Rows from block 6 of a small self-supervised audio encoder (BEST-RQ), named by matrix and row number. Rows with one number belong to one neuron. Each number is 128 + 24 x the weight over its row's rms, rounded and kept within 0 to 255. All counts start at 0. Numbers have three digits each.
Before each neuron's rows are labels from the 100 clips, of 14848, where the neuron reaches its largest size: "loudest band" is the band of the loudest frequency at the time of the peak. Only what is clearly more common there than usual is listed. The data: read English sentences (LibriTTS-R).
# gate: MLP gate (model.blocks.6.mlp.gate.weight, 512x192), inputs 64-127
# fc1: MLP up (model.blocks.6.mlp.fc1.weight, 512x192), inputs 64-127
# fc2: MLP down (model.blocks.6.mlp.fc2.weight, 192x512, transposed), outputs 64-127

loudest band: 500 to 1000 Hz
gate.65:091079122136110137157146145111170129121139177169162127106157128101132145158149086116125116100119104097089134149131132120147074139132122104124136117085113144130116122136127113138140123126143178
fc1.65:112104153140127123099119116150113153110115117175125107095131131134171112088108117132135101098112142128129145140152118103136137141075148132124128137134150075166145145144119179098132051174161115
fc2.65:086238075147130083148124132103146128129099123180142139099123111110137107135147130110105121135163128119167166114141116165101138096134137122110159120088135140110135155100138197096155131138129153

loudest band: 500 to 1000 Hz
gate.217:157108088111125192086098139127150148130156150107158127150129106147146173093162119110120118121135150144113099111096166122099127100082143110151122146130153135109151125132107184126115159106146152
fc1.217:148122092134178123134146126160145137168114124129125069120135108132120108113113149133090160117165161108105084095173100138133097140096099111127128068091142138116100105123102098080127127107136112
fc2.217:113177152115179117120083161124111130105087141101105124135081173115143134153144117140151104114137114135126128105133112127069162123139140103142090087148146143092108164164092137112121089123101157

loudest band: 4000 to 8000 Hz
gate.414:108122127131202145134113130169136148105139149142138154165110150127142143100081119166152088106116104088116122144153193110151144087095144132137110116147071131121117146170154139131094143114128096
fc1.414:148126161128122088161202137114130116132132123150116103128149104132163154148150100119096151136129116146135120140066096162121142112127144150060138100120140124096150121153110120160102123135139145
fc2.414:158134136091105130116132120129090121145121150101145162181108112078147103109115137099127119168097128166083129159152136105112136123087124101174173124143154080113135138139151156110119095121133106

loudest band: 1000 to 2000 Hz
gate.444:126092132133126149137133102180123131140136163123142106167157135141137129133130102117127140157148133097079129137154164111142113146125148103173125135143162114109143114127135165151113093119200112
fc1.444:098099109143173116129106145172138136124112111146195167156143144160155141122112108106143146148153124154111124114118196100117118139137144131162132141184155087097160096114101136117150122171123115
fc2.444:098182111125123131165154092155167147102134099140103159139113113127105121146141157154170142134159128168150155089111123160141121108156111107109141121123101124156134113175110087091160125138113143

loudest band: 500 to 1000 Hz
gate.465:106113105090116089107140156141088096139165155129128150107146103123153130114096117138111121137095085105121092139128096093122138110099120074172147169109076134147140120109141125124147149107159076
fc1.465:129137143136134115141107092117117145115122106123147090079133138147098104152104103101136109109129124168106160166115124136150113130110165106151129092132104087131114117135092095159111163114164132
fc2.465:110084142127155118141123165122134147117126122154137103125118156126124108131146119152124112120101167154123137134155167123127106146111123149134131166153127123133117144122141138112129102125150126

loudest band: 500 to 1000 Hz
gate.28:107142098103097146110093135096155151153095090094157142149161122096113140124117139107143118125156092185139130129124175092147089146119121126102095149122113109124093157113135102146142189140147148
fc1.28:093114103120149083108142091113153144153115114118152072112167144127128118125125127159124135157122142109133099119127154118127108116124096164111119112099128077155140113146161133100140151105110160
fc2.28:124165099137133189139127109124148116122157123116125110166136113119123126116140139147116133097136110134138135114162139147120128115127176082128077107150094128083133146113142095120152180142095186

loudest band: 500 to 1000 Hz
gate.376:165133135126111137137106123112133144088085163090146122119113120109155138137124130106124103147126167175126134121142109145135144104132083110135131119140109140162151130102135107134122117123133151
fc1.376:129119122155097109137109103114134117142144141177146119182165131095126169144088123103095154119123113152147147147049071122150137138121160115128111122117108118124106142104133119104123153118132068
fc2.376:107078156098170103128134112170148101182160056157135142128129137153105140158109109112160133119099137133154155137130139136164099121094138119139110160111153162122098131115152097153111163157165173

loudest band: 500 to 1000 Hz
gate.411:146114123154105168114160122125133149116117141112072114131108123122136127155110101151133123130129147140084097100155149105137112118101124064137182162134098129119111093107136122140114167124178153
fc1.411:109133103120170127133094148126109099095116146159144161120187125122149097107158148146121128100128113090098132141116130113138079159103075131126125117106133156125132166132137098146137129107112153
fc2.411:114150086080150088144106116120092126146098118130089132122129145147124118116104097134113152105117110141149141125141124113149113178126154162142143166107119105130137153100127108168081133123114117

loudest band: 2000 to 4000 Hz
gate.99:094125121136124132159139171144106128182129127123173104091130119136153115161141140117083118208155113064114134139149122128108142157123080132122133132143180107140179121109147109151113132126133125
fc1.99:166120109112139161117096159109098126119140107168101112117149110049142125112105172143119076114139101132149129133161102123148118123117118168121131163118183118097150168136144093157112126135088075
fc2.99:132182099149113121146124141091156167117129119135124117164135115123132147160123120103118083123158138119116120120141125107096106116167130113063131146161140150153179173102151137186126093157164124

loudest band: 500 to 1000 Hz
gate.106:090121129163165107169089128106100114182159147118149154144124158124179130084094148115106163132121134166119133119123108161093109085091129142111083156145103142133105146131132132133108161121157132
fc1.106:124135085165155162132149112161142159116148135081143149161126116100117110174145148123104136108146130096161122100125084133100138163137138147160143130172139133131136134135115096083116113121145116
fc2.106:150129154130133133107123149110104088111132138124122111130100140124110094144136157134158170135135133133127127133131079143169130140132106122099147109196127104103134121142163100135111097145104192

loudest band: 2000 to 4000 Hz
gate.385:105111136146162147116116105130122104135138150124146139148164156166154146179102136133132117166119118189113094101134122098143132131133123103150101140142178124106127124111163178095137147145109132
fc1.385:120099152137115152119122074145153136105122129123129132132136126111161105166124135156135140140101131133131147154118120136138168112114140115139137119134124100100075097086135148123131146097150107
fc2.385:131162172150094114143147122100143135138108111117184139113124165138104120162109121131138154113208147131159102092122177141100133151137113142106100112140142103123135116137135082112144127144098083

loudest band: 2000 to 4000 Hz
gate.203:135112133135170140105098093133107129139141098119126118164148133115130151116106141122145119146143114160123161148129151073181136146093128109133114164152126112118081143125129133149125131116088091
fc1.203:155139124113148144134133062108108130090134140115116127156099121141157119113114155107111106123148161157171088147076120121107120133092101176157120141113128090082129146153138150139126122116123103
fc2.203:132080141167156103088127116144151129131135162122123093145073163083108153160125139122173127144160158120131103114175174133156110148116076134123155116110190112142137144168099122130142175143152119

loudest band: 500 to 1000 Hz
gate.474:123124126111139118171088137135176164114106112115148128095100148159114129147144127114119084141141101108086109115165168076132117125139068131172153162116113149103134142120127135114129129103158137
fc1.474:134127125141118142131132112122114113141154105163156141098105166114091152104096156137095120114112094105123114137126127122092180132139178102099122117172141099159140175125126161135122166147131099
fc2.474:107081158143089115132096107099091123120136118141139109123085179124149142117129181117170130108101132138134122112142126157124145045158138100140143180154101144153106118109121150094113178135084115

loudest band: 4000 to 8000 Hz
gate.62:127116139136136075136123125145117114116131123153158141161141154119148133129134111143108129111114114084106102127137125133127162146135125153155136088156108133106118121145192125146147123157118145
fc1.62:106150125132157135084138117113152145141158126155104157141104152119136151141089114082109155120124147129152163121140114111137142092110157108121077154102135120148093166102107151118117135106100117
fc2.62:141103123155123148165150138111151125127111136160173114117108077160150114137135087113139096071123113151117156147162137093122110147098166116128167084146165092137144165155134164153141124120120126

loudest band: 500 to 1000 Hz
gate.384:108126189085121146126071136144117110108136130138084127113130102126100140141140101122166111122094101141084105136103126158103135138128173110137141121152136138174129169117143099126142146054159157
fc1.384:154129111118161189177105131109137146114140104166134123174137125159150142136151135131145139191146112081157146165124134159139132126158139140158148138147075113150138120089170095125116168127126127
fc2.384:127142123142159106131141128141148108130138101156115140105143138152085091149096118131154144157145142158143151116173128185132104137122163158112131156160116145145103160126145106150115127099131119

loudest band: 4000 to 8000 Hz
gate.138:123076094131121133119162125143105115105126124165129085143137186109148162130119142150146133153159125162092147115164139148149179112115162134114133152118140104136128130136157143118101128149153108
fc1.138:115123144116169148147144155110159104066136141174165126116129151122112170126118109125163110165118116123112131143093151090144125116125131084151102124161135133142105122097123156130123187097103121
fc2.138:138156130137136128156141130114134141117107098079113155107128113096099114115149157139130108114147093085140129119083121110129135164127122132173084152157154119162176099153168155137169147151123140

loudest band: 250 to 500 Hz
gate.415:149112151168147132161147158124152164156128188128145125140138136143159115093151147126117126125122107076121103145089096143116106136131115103133174133142087121116121151169177121100123080141136155
fc1.415:132131148124095133130118116105128162121131117124118158168142088135093100131109084147079102096122138103109129103148139143131126122126130145118153109149110138130178166152162123144129110139174106
fc2.415:137143105121130081105072102126111131142128106144097143138145152123102112142155146141121143126129127141182136143140109143097100121121126110087112129149114138111143118129133118154134143099096134

loudest band: 500 to 1000 Hz
gate.357:120127140087102128142132152112172137124140115165173147138133149137102148139132076111106141126150132164144090093150114120115143112131092153136120171156149122106105156092097131117168115123143173
fc1.357:128139155182123139129123101136104129136148173146128105131160116128163105133087134101113095099111093122124151117108120155118177143150167111135095103081120194156128151126109078140142104081142135
fc2.357:076107170088084160107149157125145114158127143159098118142158134144142108143115131155111156126130111132134122145118128101129108127153144153128113161134149143131154075131134135091096124130152126

loudest band: 500 to 1000 Hz
gate.120:123136092101084163148121106189158168110161106119139125100102152161111111127130087074166129133087146102155120121160123139098149119137126158159136153142093153140086132168114140139149121137125128
fc1.120:123135108130113147143175128118124145132171150070143173119110156196129188113102096135144132140140162112136132152077151082139129118110117140148127124170122129162094148136132121105137160127141149
fc2.120:158159125146096156131153125116105126149106108123128136128130118110124133147136108120094132147139110133117140135134113180136109105157074146104101096112166115108158145112087147170105128133133116

loudest band: 4000 to 8000 Hz; 2000 to 4000 Hz
gate.201:114123139108153152128081105127131112131118087159135150163193151130125133104117116119122089123139141145140111101138142124127083099104133158156107166174141098075091154120140169155142143112093127
fc1.201:122130106111122119132153104138167142158110114125143137149129088158131090095144139129095134176142157166125148128120112154132139135154101133074118107096182083126161101093122132174120160203165196
fc2.201:129122127123114136143107136100100131151166144123133118159090121112157064089124139121151111164107149099099127149154129156097125113118110132117191068120116125112142136135132111129092135115176147

loudest band: 4000 to 8000 Hz
gate.103:156122108114093174152123133132106124138121177103140155098155102132133120130090147137148130162158115130061135107100161115144152122150145139108162098158097103087123157151138123135156156128152172
fc1.103:106131127123106106128098140121166134149148117124096163150134096129127183111118109121136133157148104139154118132123132107128138126115167105118191094071132181133089147112092127140182129180085134
fc2.103:140130103078137102121140179128171072143128135151094133124067089125137085111152121071164124127089153118120121184145159137159152140122107080113144117114122171151107121129119104134136147127112135

loudest band: 500 to 1000 Hz
gate.29:080131125090141131148076151123140113088082129140126136105152155117141164134150102083094085142125068077120128127153138120127120154157094114129124180098112123142148114120133130143140159123102152
fc1.29:111105100118114132103120115118132088131089127119150133120094094132129165090143171112125129128131160149143113153117173107148096093129116110075099098117146151121114110116135123114103167139150142
fc2.29:119136138152144132097149153138146123119155131118150142119126137133165123181117152156116158108159091115123119147141125167148126085161119139114067178126085155107108156132165133113104122113155178

loudest band: 4000 to 8000 Hz
gate.434:143110168150125157135090147132128134136120119128097146141130080168130118163119074124095106129109112131097130124139123126160109137157137163102107088131117145125107125113153118142154120122120097
fc1.434:125135150148115151098118123136117137136127101105134107165126052114127086149100101130115142127099124092115102135138082151119127112129144116116143076134108133116166138070127100152120109070131102
fc2.434:120108107097100073152112125096149130109141123121157140069111150120172160105106162127100113126136138149109151156132155104147127109118096093116160140143159113161123089166148156132119118124136156

loudest band: 250 to 500 Hz
gate.442:135118147127128108187134175076129138139139146152093123113087157137133083104129068158147102139136091118109116118134084113111126113119130094119157146142144126146131094101100127119151164109169093
fc1.442:125125122134158137106098146108118106132092116163114132122148120107124140132135102130121110068165129109150137109138123130102103110100138079107097128120145123138136069120132143137080124113166106
fc2.442:124187114126120089159096126141112112146114125184077128168129103121127140199162112153132126102146089145166153112134125127110109159086162093110092107128081127122141112134125151167142117096143108

loudest band: 4000 to 8000 Hz
gate.443:119111064111115132133106135137131156228141095128153123129146175148148121153086069127121133136134129158109161145106143162126147131135144146085145119109096119127158113131125121139152134147103131
fc1.443:150102090177126154133118123148124098112098163167181155122087109121139116099126093123148103151120116127097149149125085139148173148130130130136106148117144120160116148144162130148148094131124108
fc2.443:127192140136130142182124073138147154112129123119109155125147114156156138100101152158145171161144135127142127096144104094096126144124161124116147146085109089130121084121105134094172148124096148

loudest band: 500 to 1000 Hz
gate.49:110131105131149118144084144123112134174119129133142122118176116104127148157118124127129150140137137139086131128125120127128101091114121098184146141116133165157114151153150075135099131118096158
fc1.49:152112150096141090091125131153123128129111107140162120156115135189138125119124108110128108114124172155090118143122147126115132101122107143116127147196091120130137129122155118155120134127158150
fc2.49:121093163139126094139134124110111102143111173132141118082132158104108165133141129128119154141141148152171118085139110166179106118127090090108124115155141117129169111171074142127139120117110141

loudest band: 2000 to 4000 Hz
gate.81:101135132123121145095093127152128119174137138125112151153129096136119151161112131129139109115130110101098140137138161137141088139144097083166169093150161126112132096113130138124161100070089150
fc1.81:172138156113087139147130129124121126161131112097128119170174106183162121128106124117108151152167158159133116130108092148144116158115089182111112107196132154101157173100139110118167105108129149
fc2.81:139134106137160117124186139117109151079113127139148130061138143117114137130133115157133091100138152101140139110087146125096149153101098110131147156132098115114129081137128123094119104122153108

loudest band: 500 to 1000 Hz
gate.220:128118138114154115153179134122093138100128150109148104086090155142119133137117102144129078122102111116129114149131118112153140155150146125167109138102125125102159122128105108147121120108183100
fc1.220:153147123148108115120159135153139159139121100176146113091121135122135137086112127129120131122130193139148140118122119135108129095087139112105142101095150097120095100133107146168109118116105066
fc2.220:156059119119068149149139123113143124199186127138125112151141122148098151176157122125171087108156087139115116121103155113167124084144078103139117137147154147162098165100155094126124155157120100

loudest band: 500 to 1000 Hz
gate.91:130116162099086099122124139125082113188085097123112113169119108085129129140158095156161114122122088123144169150140114182156114125157092054126115145109120172159124069147160133095084129111132137
fc1.91:140151166125086129178112159110150134133172118126102092122145110137133106141156085094128120093110105127095151143133117140134079152128122078089108083113160128127128115118116114117147138141148168
fc2.91:147105119149102177155137140151186100103080140131137122118125096120129129125141149118151139121146124193090112113134155122125139134101077124125118122123139150138110153112132153118117132144149118

loudest band: 1000 to 2000 Hz
gate.394:121126162111125104113103111146147107148126148125150130140126167084098121123146085120124162141106144106140125128114133153123116107188106115128114132133160179162138112155171169145085160129105133
fc1.394:135110110101141094094147115104149140173085075158120148096161115090122107132102149157154105167114100117130167124140144121104123109146118124154120163090120141109096100092189153145096123117074131
fc2.394:134117132133131109150092091098106125097137118119114124150129128133133088131138121146112141196151119112119131117129081155118130142149172130117103146112138137134123112118074157125143150156124121

loudest band: 250 to 500 Hz
gate.121:154106095125124175144122146092150129105115126176169124138133101125102162159159120127109140116135123137127096079115145154196139111094162151096144112103088132080079144089115154166123090126118128
fc1.121:096131126103119147106132164117080126140125089106096143128143126146092148105115140108106122121097092127160091150138115107119129129083109086142088134113145138137123167157152117143151093102090148
fc2.121:123120134099136149119138137108179121152124140151095170143123121143104132124126148111116137139145168134112109146130115117133178175147109153116071101129125125083104105121134141152099132125133137

loudest band: 1000 to 2000 Hz
gate.153:163131150113185143067165097165110162157107113089163103123153116094143134094166118101132153089143146162097099134138145080168129116094123140135128187154118126116122126095121140153113094058165138
fc1.153:132133114142112099143121128098115142150135135146114128121115135159154130105132093087159093149091147142128145158134118129100087138105110187101141124140137160174101136164135131136121127122092100
fc2.153:145111183155122186154148123090120116122114147168143136137113111073116159124152127133135102090146110142149145121123137135143145126131132123113149154134083102138129168093138134101147142118111149

loudest band: 4000 to 8000 Hz
gate.158:099106151150076101163172130128118097134159128134172115164120119110140117149158129137160139110107111097141134126061129155147128130098183131080122116129140139131129136123112131126136117148140094
fc1.158:148132137126169106091130142077132107127124131142038151123155127099129111105114118145125094144122142127123110088128140134124169115091106150122096123115134097101109123094127114170088161121126130
fc2.158:088049146098126130140134140103133135121113096123187147117128148124115108119148164154127168129171129120141093101110146096171139138126152113127148115162135127114089105132096148118137135121137091

loudest band: 4000 to 8000 Hz
gate.413:129126101130137136192139116113189181119134109077180077171139111104145158140117110125127124107150116120139139129142157125127158097147111131156145139112120156116146147123138126098093152104155146
fc1.413:089124115140123135121167119126133109075127124087165105138148148133124126137149139140133144120107152092114133144102140098132126134169133135152119095115134138140137124203096140077124159110091146
fc2.413:125184157107144116126151129126151140131146179113114184118130123121131135126097118128098111106116160122099121154133116168111152195133137109133184086127157123130106111162105109108151131096120097

loudest band: 250 to 500 Hz
gate.45:127113129119145108113075122191185102126156119129118094143159145101156127093141124141099130099145134135163116109138112149128162113144076136145134162102154113070118137098119121107108110120132121
fc1.45:106132110141116133147169122113154153130128122110097127170138103153135095143105106106116128073163114126108109132114118130128183115108080164134175166097093126126135128114092078122112113121156110
fc2.45:140188143135157121117106114127101133171152143098125077160125151173124123130125141137114115140152134106130168127114138175134136095146118104151122133150143182158129133092090140124154128117124114

loudest band: 250 to 500 Hz; 500 to 1000 Hz
gate.89:138128091082143127147156129106142141094115104139100098128083135146130149131127136102142093153139078145118170139134149121117125166134191084119157145139114094127129141103141132133149079108140102
fc1.89:136129123122129174091161126122123146120091148095109111135119148164122126186116145086080169074095108142098164111120111157139107077139127124172148125109079187129123126161118128128161134155103125
fc2.89:147101177146110123092086135105131122111107153092147103142114161127106123161094123135102158147116154143093151119136137109155124138123132155094118119152071101155111131133142157134135167127143119

loudest band: 4000 to 8000 Hz
gate.39:180132161112146128125142139172149141196147140140106164102100109092049145135131125166152128098119137123131066136115137120156120140149107170124141130154119111153132122111103168131161131135179131
fc1.39:071108132189139151100132152130135143108103092175087139118127131147125165181099121138130140151121119147111128130091102150124125128125118132112121112077125118135134148142159105162118189148161078
fc2.39:144000132141116135123122169144145150124164112161121124161101135103164106140126128147108124127118092113138151136117158081184151129146131126128166186116137120170127168108190119128128097114123105

loudest band: 250 to 500 Hz
gate.50:166125163132099152128127130151159171127107161118087128122131160146109170120155118151148107135166110140146110126143175093131121075119127097099138125128082097072106145132127124150115154159130180
fc1.50:132138120083118145116122144155136135130132115123179122126136116110099185123171146103171128154117122151145138149114087097119123131146154132133142101108120144144110158137123126170159115160111182
fc2.50:132115196164086137132148129150099102130153161126098155082157137091132077100135135100125104134121129145117121135104105107159118158134143138111163127113128153111114111168140124097112115136154129

loudest band: 1000 to 2000 Hz; 500 to 1000 Hz
gate.38:097079117151120122154127146103126140131085121156121102107161105153137115098119160115153129151141144178166135081144129180152109087160079130131168117129152160172151107096137134156139163112155132
fc1.38:121155121128159143119121123158138133143068155087149097138179127118172174128141098111149146124123108103101158135118161120066117113168120116145167093165148093121139114085147136140144156116150118
fc2.38:117000092145131096132129098131111116087081101110091111131120113132097127161139136141112130103114148118107129117123130110177109120099145080094121140083130122097127110126112123152118084172118118

loudest band: 1000 to 2000 Hz
gate.78:128103136126110152131138109154116171145135138132135171159140093165134128125101122139161159109150121133096107119107110144175103139164103143150144087152124139077086123116122149125133130139128095
fc1.78:120128160128149128155082121115114128110108141177125105125076144116120102130105136104144133155150155139132165125140115127145144099147131139077128111156146121117105153145152139129156200119097070
fc2.78:122127128160140129143090140058148126114118151079124127156090149132137131139090105125143055142120150188106121127112112109128140105107138137150138147108080133148156163096143107120135093122120151

loudest band: 250 to 500 Hz
gate.229:123110168151086165101126117128175118145137143109119106186104144088106134103166089127138124085162109118117140113155150101140115113144121120176176125169144132106115127098127166116125139145137153
fc1.229:156130135155104124114154121165154125172141089155112131128119174086134113177147102150155109109107129098091120151135138176122110151148110095117116084145125156146099122131150132110172091155133124
fc2.229:160162154137146128148191152127130142101086133129120112101101149084147169146092158135089143088147089144106132105146141166129159100111140133126173109144103097154145115173135131118140123103139139

loudest band: 500 to 1000 Hz
gate.32:092124129120134156115080095106124113115160143107106122135118157109182109088125110117122135176096134112111098135091136114132133128134165139132137146115146134155111154122164166143133131103099148
fc1.32:167121134143156132131088120137167083119137140141146120106160068136175170098135132141128107093126139104119096121138127108117129090123115146143135135145128152135124143122131111116103129160098105
fc2.32:126140129131164083131144145098130117148105131116150122107064111093138124165118157105082162141118097118160126098135124137129076143129131142131112147100087152127133130128152125090129117168132166

loudest band: 500 to 1000 Hz
gate.270:164094141142111101180099128122179169126145085129151122127113141147105115144132125116170146133153136135144120139122130150179132139132122155169170119150151147103119117156143142094138153178130128
fc1.270:140134124119082222110129104144104117129164161057123179121135114135135080091138146122104151093115139145142084136093089157131087098140143134127117141142114155125125139120107125168115114088135133
fc2.270:156089185161123115154132110118118156075146134140116119124136129144119167122055069119140103167139128164104160127115129118111136115131105116147136101125169129153133127132143091102156093123110129

loudest band: 500 to 1000 Hz
gate.464:113106156118140144135126120144123127138119096134139105146160113119116107156138126116148136143117118133143095115103125155138060127190124091129169166115127151123126105102141133118139111149147079
fc1.464:112140090107131176146165117121139142108110116128105087130137116145101105155124184125138136138164114111097104109120172127122107119128145155115182158113126097073150100093109089196137085099148090
fc2.464:100081115108157102159158148106122116130134105124141123126111142128145073130148096134120114159119118088127163118123133135153104151110134058138155130188111126125121108142133113135122137103179122

loudest band: 500 to 1000 Hz
gate.289:145122175109150111137097189119149123097165153161158111100135122138120154139146136121113098127124075117135132108139172094131148103123111110150155113144099211139131144130128137119151128121106135
fc1.289:147108149115146090150147140094154131147120128155117151122079145101164121100169150118110123122154135123127125146122092142113131103118105141100111121119152090106122114124113129122173115136098161
fc2.289:138110133143115122161113125103161142111134130110126123126106137127118135107145142133108125162136110129111121094127149112141151140119083157111118153142140157078138159141125180178116093147092130

loudest band: 2000 to 4000 Hz
gate.333:136131129114136147121132095166105154152139112130134136090131138112095134132100199136087110131124177118089142094149160098117148113120114091113156169172148163137103141102107149102148098122132099
fc1.333:107129157137167135112148135144096127110123148069129102143097083141091158117093126096114153117114124092130068123135125125129144096140164147133155125178123186119151107118131126111123135148142109
fc2.333:094105116139098146128141121141148131141134142152131086125133158139131136147147155123174135097163139157111127092142128134126103110152116116153137088076159126146151114120080103080138126131063173

loudest band: 500 to 1000 Hz
gate.370:119131129127096131153125154142111083133123184153104120112148177115104096125185098116116128119111095071130091138109096151115106115187112095107169121096120133161132091151150114115119178104120144
fc1.370:168127133127095125170143146134115136114119100148147105117172171128101129142166125143136152101135125129161094112132129137117081157173127121123149145105101111117125138116100114138160171135112160
fc2.370:119133137134137147094112155140092117122167154063174130083123102175138164118102140120165109117121152179103116123166164131132160115096109170152123144142126133100119169165109104142101092126153062

loudest band: 500 to 1000 Hz; 250 to 500 Hz
gate.34:103097143137108063134135129122144140143127156145125139113153185143092143130158149107105134108128090117119134091137131148136115130206123112127142096145148159101122067142124115126148176134168149
fc1.34:121126131112087142133127086144103153153118083129136155134171127104147163141158134149135136119158140117151133116098146097130130182114136095131087164155140154106115134102107158174181133131070165
fc2.34:171148140115129158166134119090135140101112150130098149129171099125121087149107107110114131160141079118099139126102103091145125102141111091114148081149157110105123147173127124078138176144099118

loudest band: 4000 to 8000 Hz
gate.252:106105123120130090077112146148125149150156086080110115157087111118136114115097085104130125144136140133110127163141134129180127137112106112141087150181108130150120154144107121125084115134144108
fc1.252:110119089142151127103115126142138199138108102074160105199127157104140136135161077165124133155147144126135158089126159129126153142092115139113129137165104146124122133156158154172141119129138133
fc2.252:093127131129162111104147119163100141136123121093173137148116124119134156126144130131110117157140090142116128130109097138118178160140119167129155131131123148127179141123085083115105107169147095