config.yaml
dataset: "read English sentences (LibriTTS-R)"
input: "log_mel"
win_length: 512
codebook_size: 256
norm: "rmsnorm"
qk_norm: true
layers: 12
residual_init: "zero_last"
epochs: 144.2
weight_decay: 0.3
Rows from block 5 of a small self-supervised audio encoder (BEST-RQ), named by matrix and row number. Rows with one number belong to one neuron. Each number is 50 + 10 x the weight over its row's rms, rounded and kept within 0 to 99. All counts start at 0.
After each neuron's rows are labels from the 100 clips, of 14848, where the neuron reaches its largest size: "responds to" is what is common among them. Only what is clearly more common there than usual is listed. The data: read English sentences (LibriTTS-R).
# gate: MLP gate (model.blocks.5.mlp.gate.weight, 512x192), inputs 0-63
# fc1: MLP up (model.blocks.5.mlp.fc1.weight, 512x192), inputs 0-63
# fc2: MLP down (model.blocks.5.mlp.fc2.weight, 192x512, transposed), outputs 0-63

gate.45:46 44 34 50 71 52 43 47 43 46 59 51 49 47 36 58 53 50 68 38 49 57 47 40 43 58 49 50 62 50 54 68 66 60 60 71 55 57 60 59 61 49 54 58 45 52 40 38 43 45 44 50 42 32 62 73 49 42 65 55 68 32 54 50
fc1.45:49 62 47 61 66 48 46 42 48 39 51 43 37 48 66 44 47 54 57 64 33 51 44 57 60 44 51 71 48 38 61 33 59 47 24 37 37 54 58 55 30 44 59 42 38 63 48 40 60 60 65 53 40 56 50 63 44 44 49 56 44 36 60 28
fc2.45:55 45 54 58 62 55 67 44 48 50 54 50 37 42 66 52 59 56 41 48 54 78 54 69 61 70 51 50 41 38 49 33 47 53 37 47 63 58 32 57 60 63 57 49 52 45 45 54 58 64 57 53 46 42 51 44 47 24 41 60 47 49 46 54
responds to: voice: male

gate.193:50 59 56 42 59 83 35 38 44 57 65 51 43 53 33 48 45 57 39 52 37 38 62 48 62 67 40 57 45 44 44 52 34 54 51 47 57 44 49 53 40 53 50 52 47 55 40 57 54 48 55 42 55 49 46 58 52 41 42 69 35 49 48 40
fc1.193:23 51 66 45 33 38 68 39 59 65 56 35 43 46 51 41 68 45 50 50 49 61 43 59 52 42 41 54 47 30 50 24 71 54 56 58 48 60 43 56 56 48 42 36 47 51 30 54 50 49 45 52 47 57 44 45 66 54 45 56 34 35 31 37
fc2.193:60 36 37 48 52 48 49 51 44 50 50 58 67 51 79 63 51 47 66 51 44 69 51 60 47 50 46 31 46 65 60 58 44 28 31 25 77 49 57 44 71 61 67 53 63 41 39 42 53 64 43 50 46 63 42 41 52 56 50 29 56 40 54 45
responds to: voice: male

gate.8:47 60 56 49 35 52 54 46 41 42 49 47 27 46 48 37 38 66 43 62 43 60 53 58 55 36 29 64 43 59 47 54 44 41 62 42 49 45 42 47 65 62 29 38 49 63 73 64 43 46 64 41 60 32 56 59 43 48 26 50 41 67 47 46
fc1.8:57 61 42 50 29 72 35 45 42 41 63 46 57 54 70 49 42 53 56 47 64 57 66 55 45 45 41 65 57 47 51 35 56 57 49 44 54 50 54 55 43 35 57 39 64 47 66 56 41 39 35 48 35 56 61 41 54 38 63 60 66 47 45 44
fc2.8:38 42 39 60 61 52 36 61 41 61 62 47 57 46 53 48 46 55 51 40 63 46 43 41 53 32 46 71 52 67 47 51 53 52 53 61 49 49 55 45 45 43 47 52 39 50 55 33 60 47 51 44 45 58 58 55 44 58 56 48 54 41 59 58
responds to: voice: female

gate.154:45 54 47 51 54 50 32 65 38 28 51 53 49 53 57 46 47 47 38 58 49 53 52 45 72 47 58 54 65 42 52 50 67 49 31 50 52 28 58 33 47 47 52 35 57 38 58 58 55 46 51 42 56 54 56 62 46 57 39 38 50 38 64 50
fc1.154:48 62 42 50 47 56 56 57 32 38 62 34 29 30 53 31 45 56 40 50 53 56 54 51 64 43 65 46 50 37 67 56 53 57 42 53 54 56 70 55 64 52 44 61 27 59 44 40 49 35 65 51 50 43 50 40 70 45 38 53 62 41 53 40
fc2.154:62 48 52 56 46 56 59 58 41 45 53 62 47 44 49 47 46 37 68 56 38 41 45 57 42 60 58 54 43 57 58 57 46 61 33 61 50 53 48 56 38 24 56 62 44 32 47 29 37 43 36 50 50 51 46 55 62 61 47 51 28 51 51 48
responds to: voice: male

gate.273:33 47 58 31 50 58 42 57 52 41 55 35 46 45 60 57 71 36 33 30 35 48 36 50 39 46 52 40 50 45 58 49 57 45 62 37 72 33 35 58 41 39 68 51 68 54 55 39 40 47 62 50 42 42 47 41 51 39 42 55 42 37 54 44
fc1.273:49 35 49 59 51 52 57 37 60 48 50 52 54 52 50 52 74 57 67 57 60 46 38 60 52 51 52 55 54 51 55 50 61 49 43 60 57 45 55 58 46 52 57 51 48 60 44 43 36 57 54 33 57 44 42 29 57 61 52 54 66 40 60 33
fc2.273:46 51 66 50 52 37 26 58 56 54 57 35 66 55 50 42 46 55 60 49 50 43 66 48 49 59 45 45 65 48 48 49 43 43 45 57 52 62 72 52 36 56 39 52 36 52 47 35 60 30 54 44 52 72 41 57 50 65 55 56 29 47 57 46
responds to: voice: male

gate.242:39 68 35 40 62 52 46 62 47 52 59 60 42 57 45 57 55 56 46 30 48 53 65 53 47 61 63 53 51 45 55 48 35 53 55 56 60 55 51 44 50 55 32 52 53 62 53 54 44 57 50 49 58 61 41 35 55 59 52 41 34 48 52 53
fc1.242:40 47 52 64 54 50 40 51 43 61 34 54 50 65 46 53 31 56 20 45 71 49 60 41 44 49 51 49 65 76 48 60 48 45 58 57 45 55 50 45 53 67 54 58 26 31 34 36 38 42 53 42 59 45 47 64 43 59 57 61 56 74 29 59
fc2.242:41 46 33 30 54 37 37 42 63 51 65 45 43 42 49 65 49 56 44 48 47 67 75 58 44 64 54 53 47 43 51 40 35 39 50 49 56 40 55 47 44 41 56 55 55 64 66 52 33 67 44 43 42 46 67 50 52 51 57 31 53 59 46 48
responds to: voice: male

gate.337:54 41 45 46 62 52 48 49 23 44 39 36 40 44 53 46 44 44 40 47 48 41 46 55 66 58 46 42 57 41 68 43 52 51 49 47 54 52 44 50 67 49 50 52 33 67 63 33 48 49 57 65 53 48 52 27 52 60 46 67 41 48 58 41
fc1.337:48 52 56 36 44 48 45 37 49 52 69 67 47 41 57 51 56 63 62 43 64 47 48 45 34 55 55 30 67 41 53 37 45 66 54 51 54 46 46 56 49 61 60 68 35 44 52 47 62 34 55 35 51 52 49 30 70 40 46 58 66 37 58 53
fc2.337:45 62 53 50 51 48 78 59 54 64 42 51 49 56 46 64 58 58 55 49 65 44 52 38 71 57 36 55 50 44 51 48 67 40 49 60 70 52 42 45 43 52 51 51 42 52 42 44 45 49 51 46 53 36 66 61 32 47 58 51 38 39 55 47
responds to: voice: female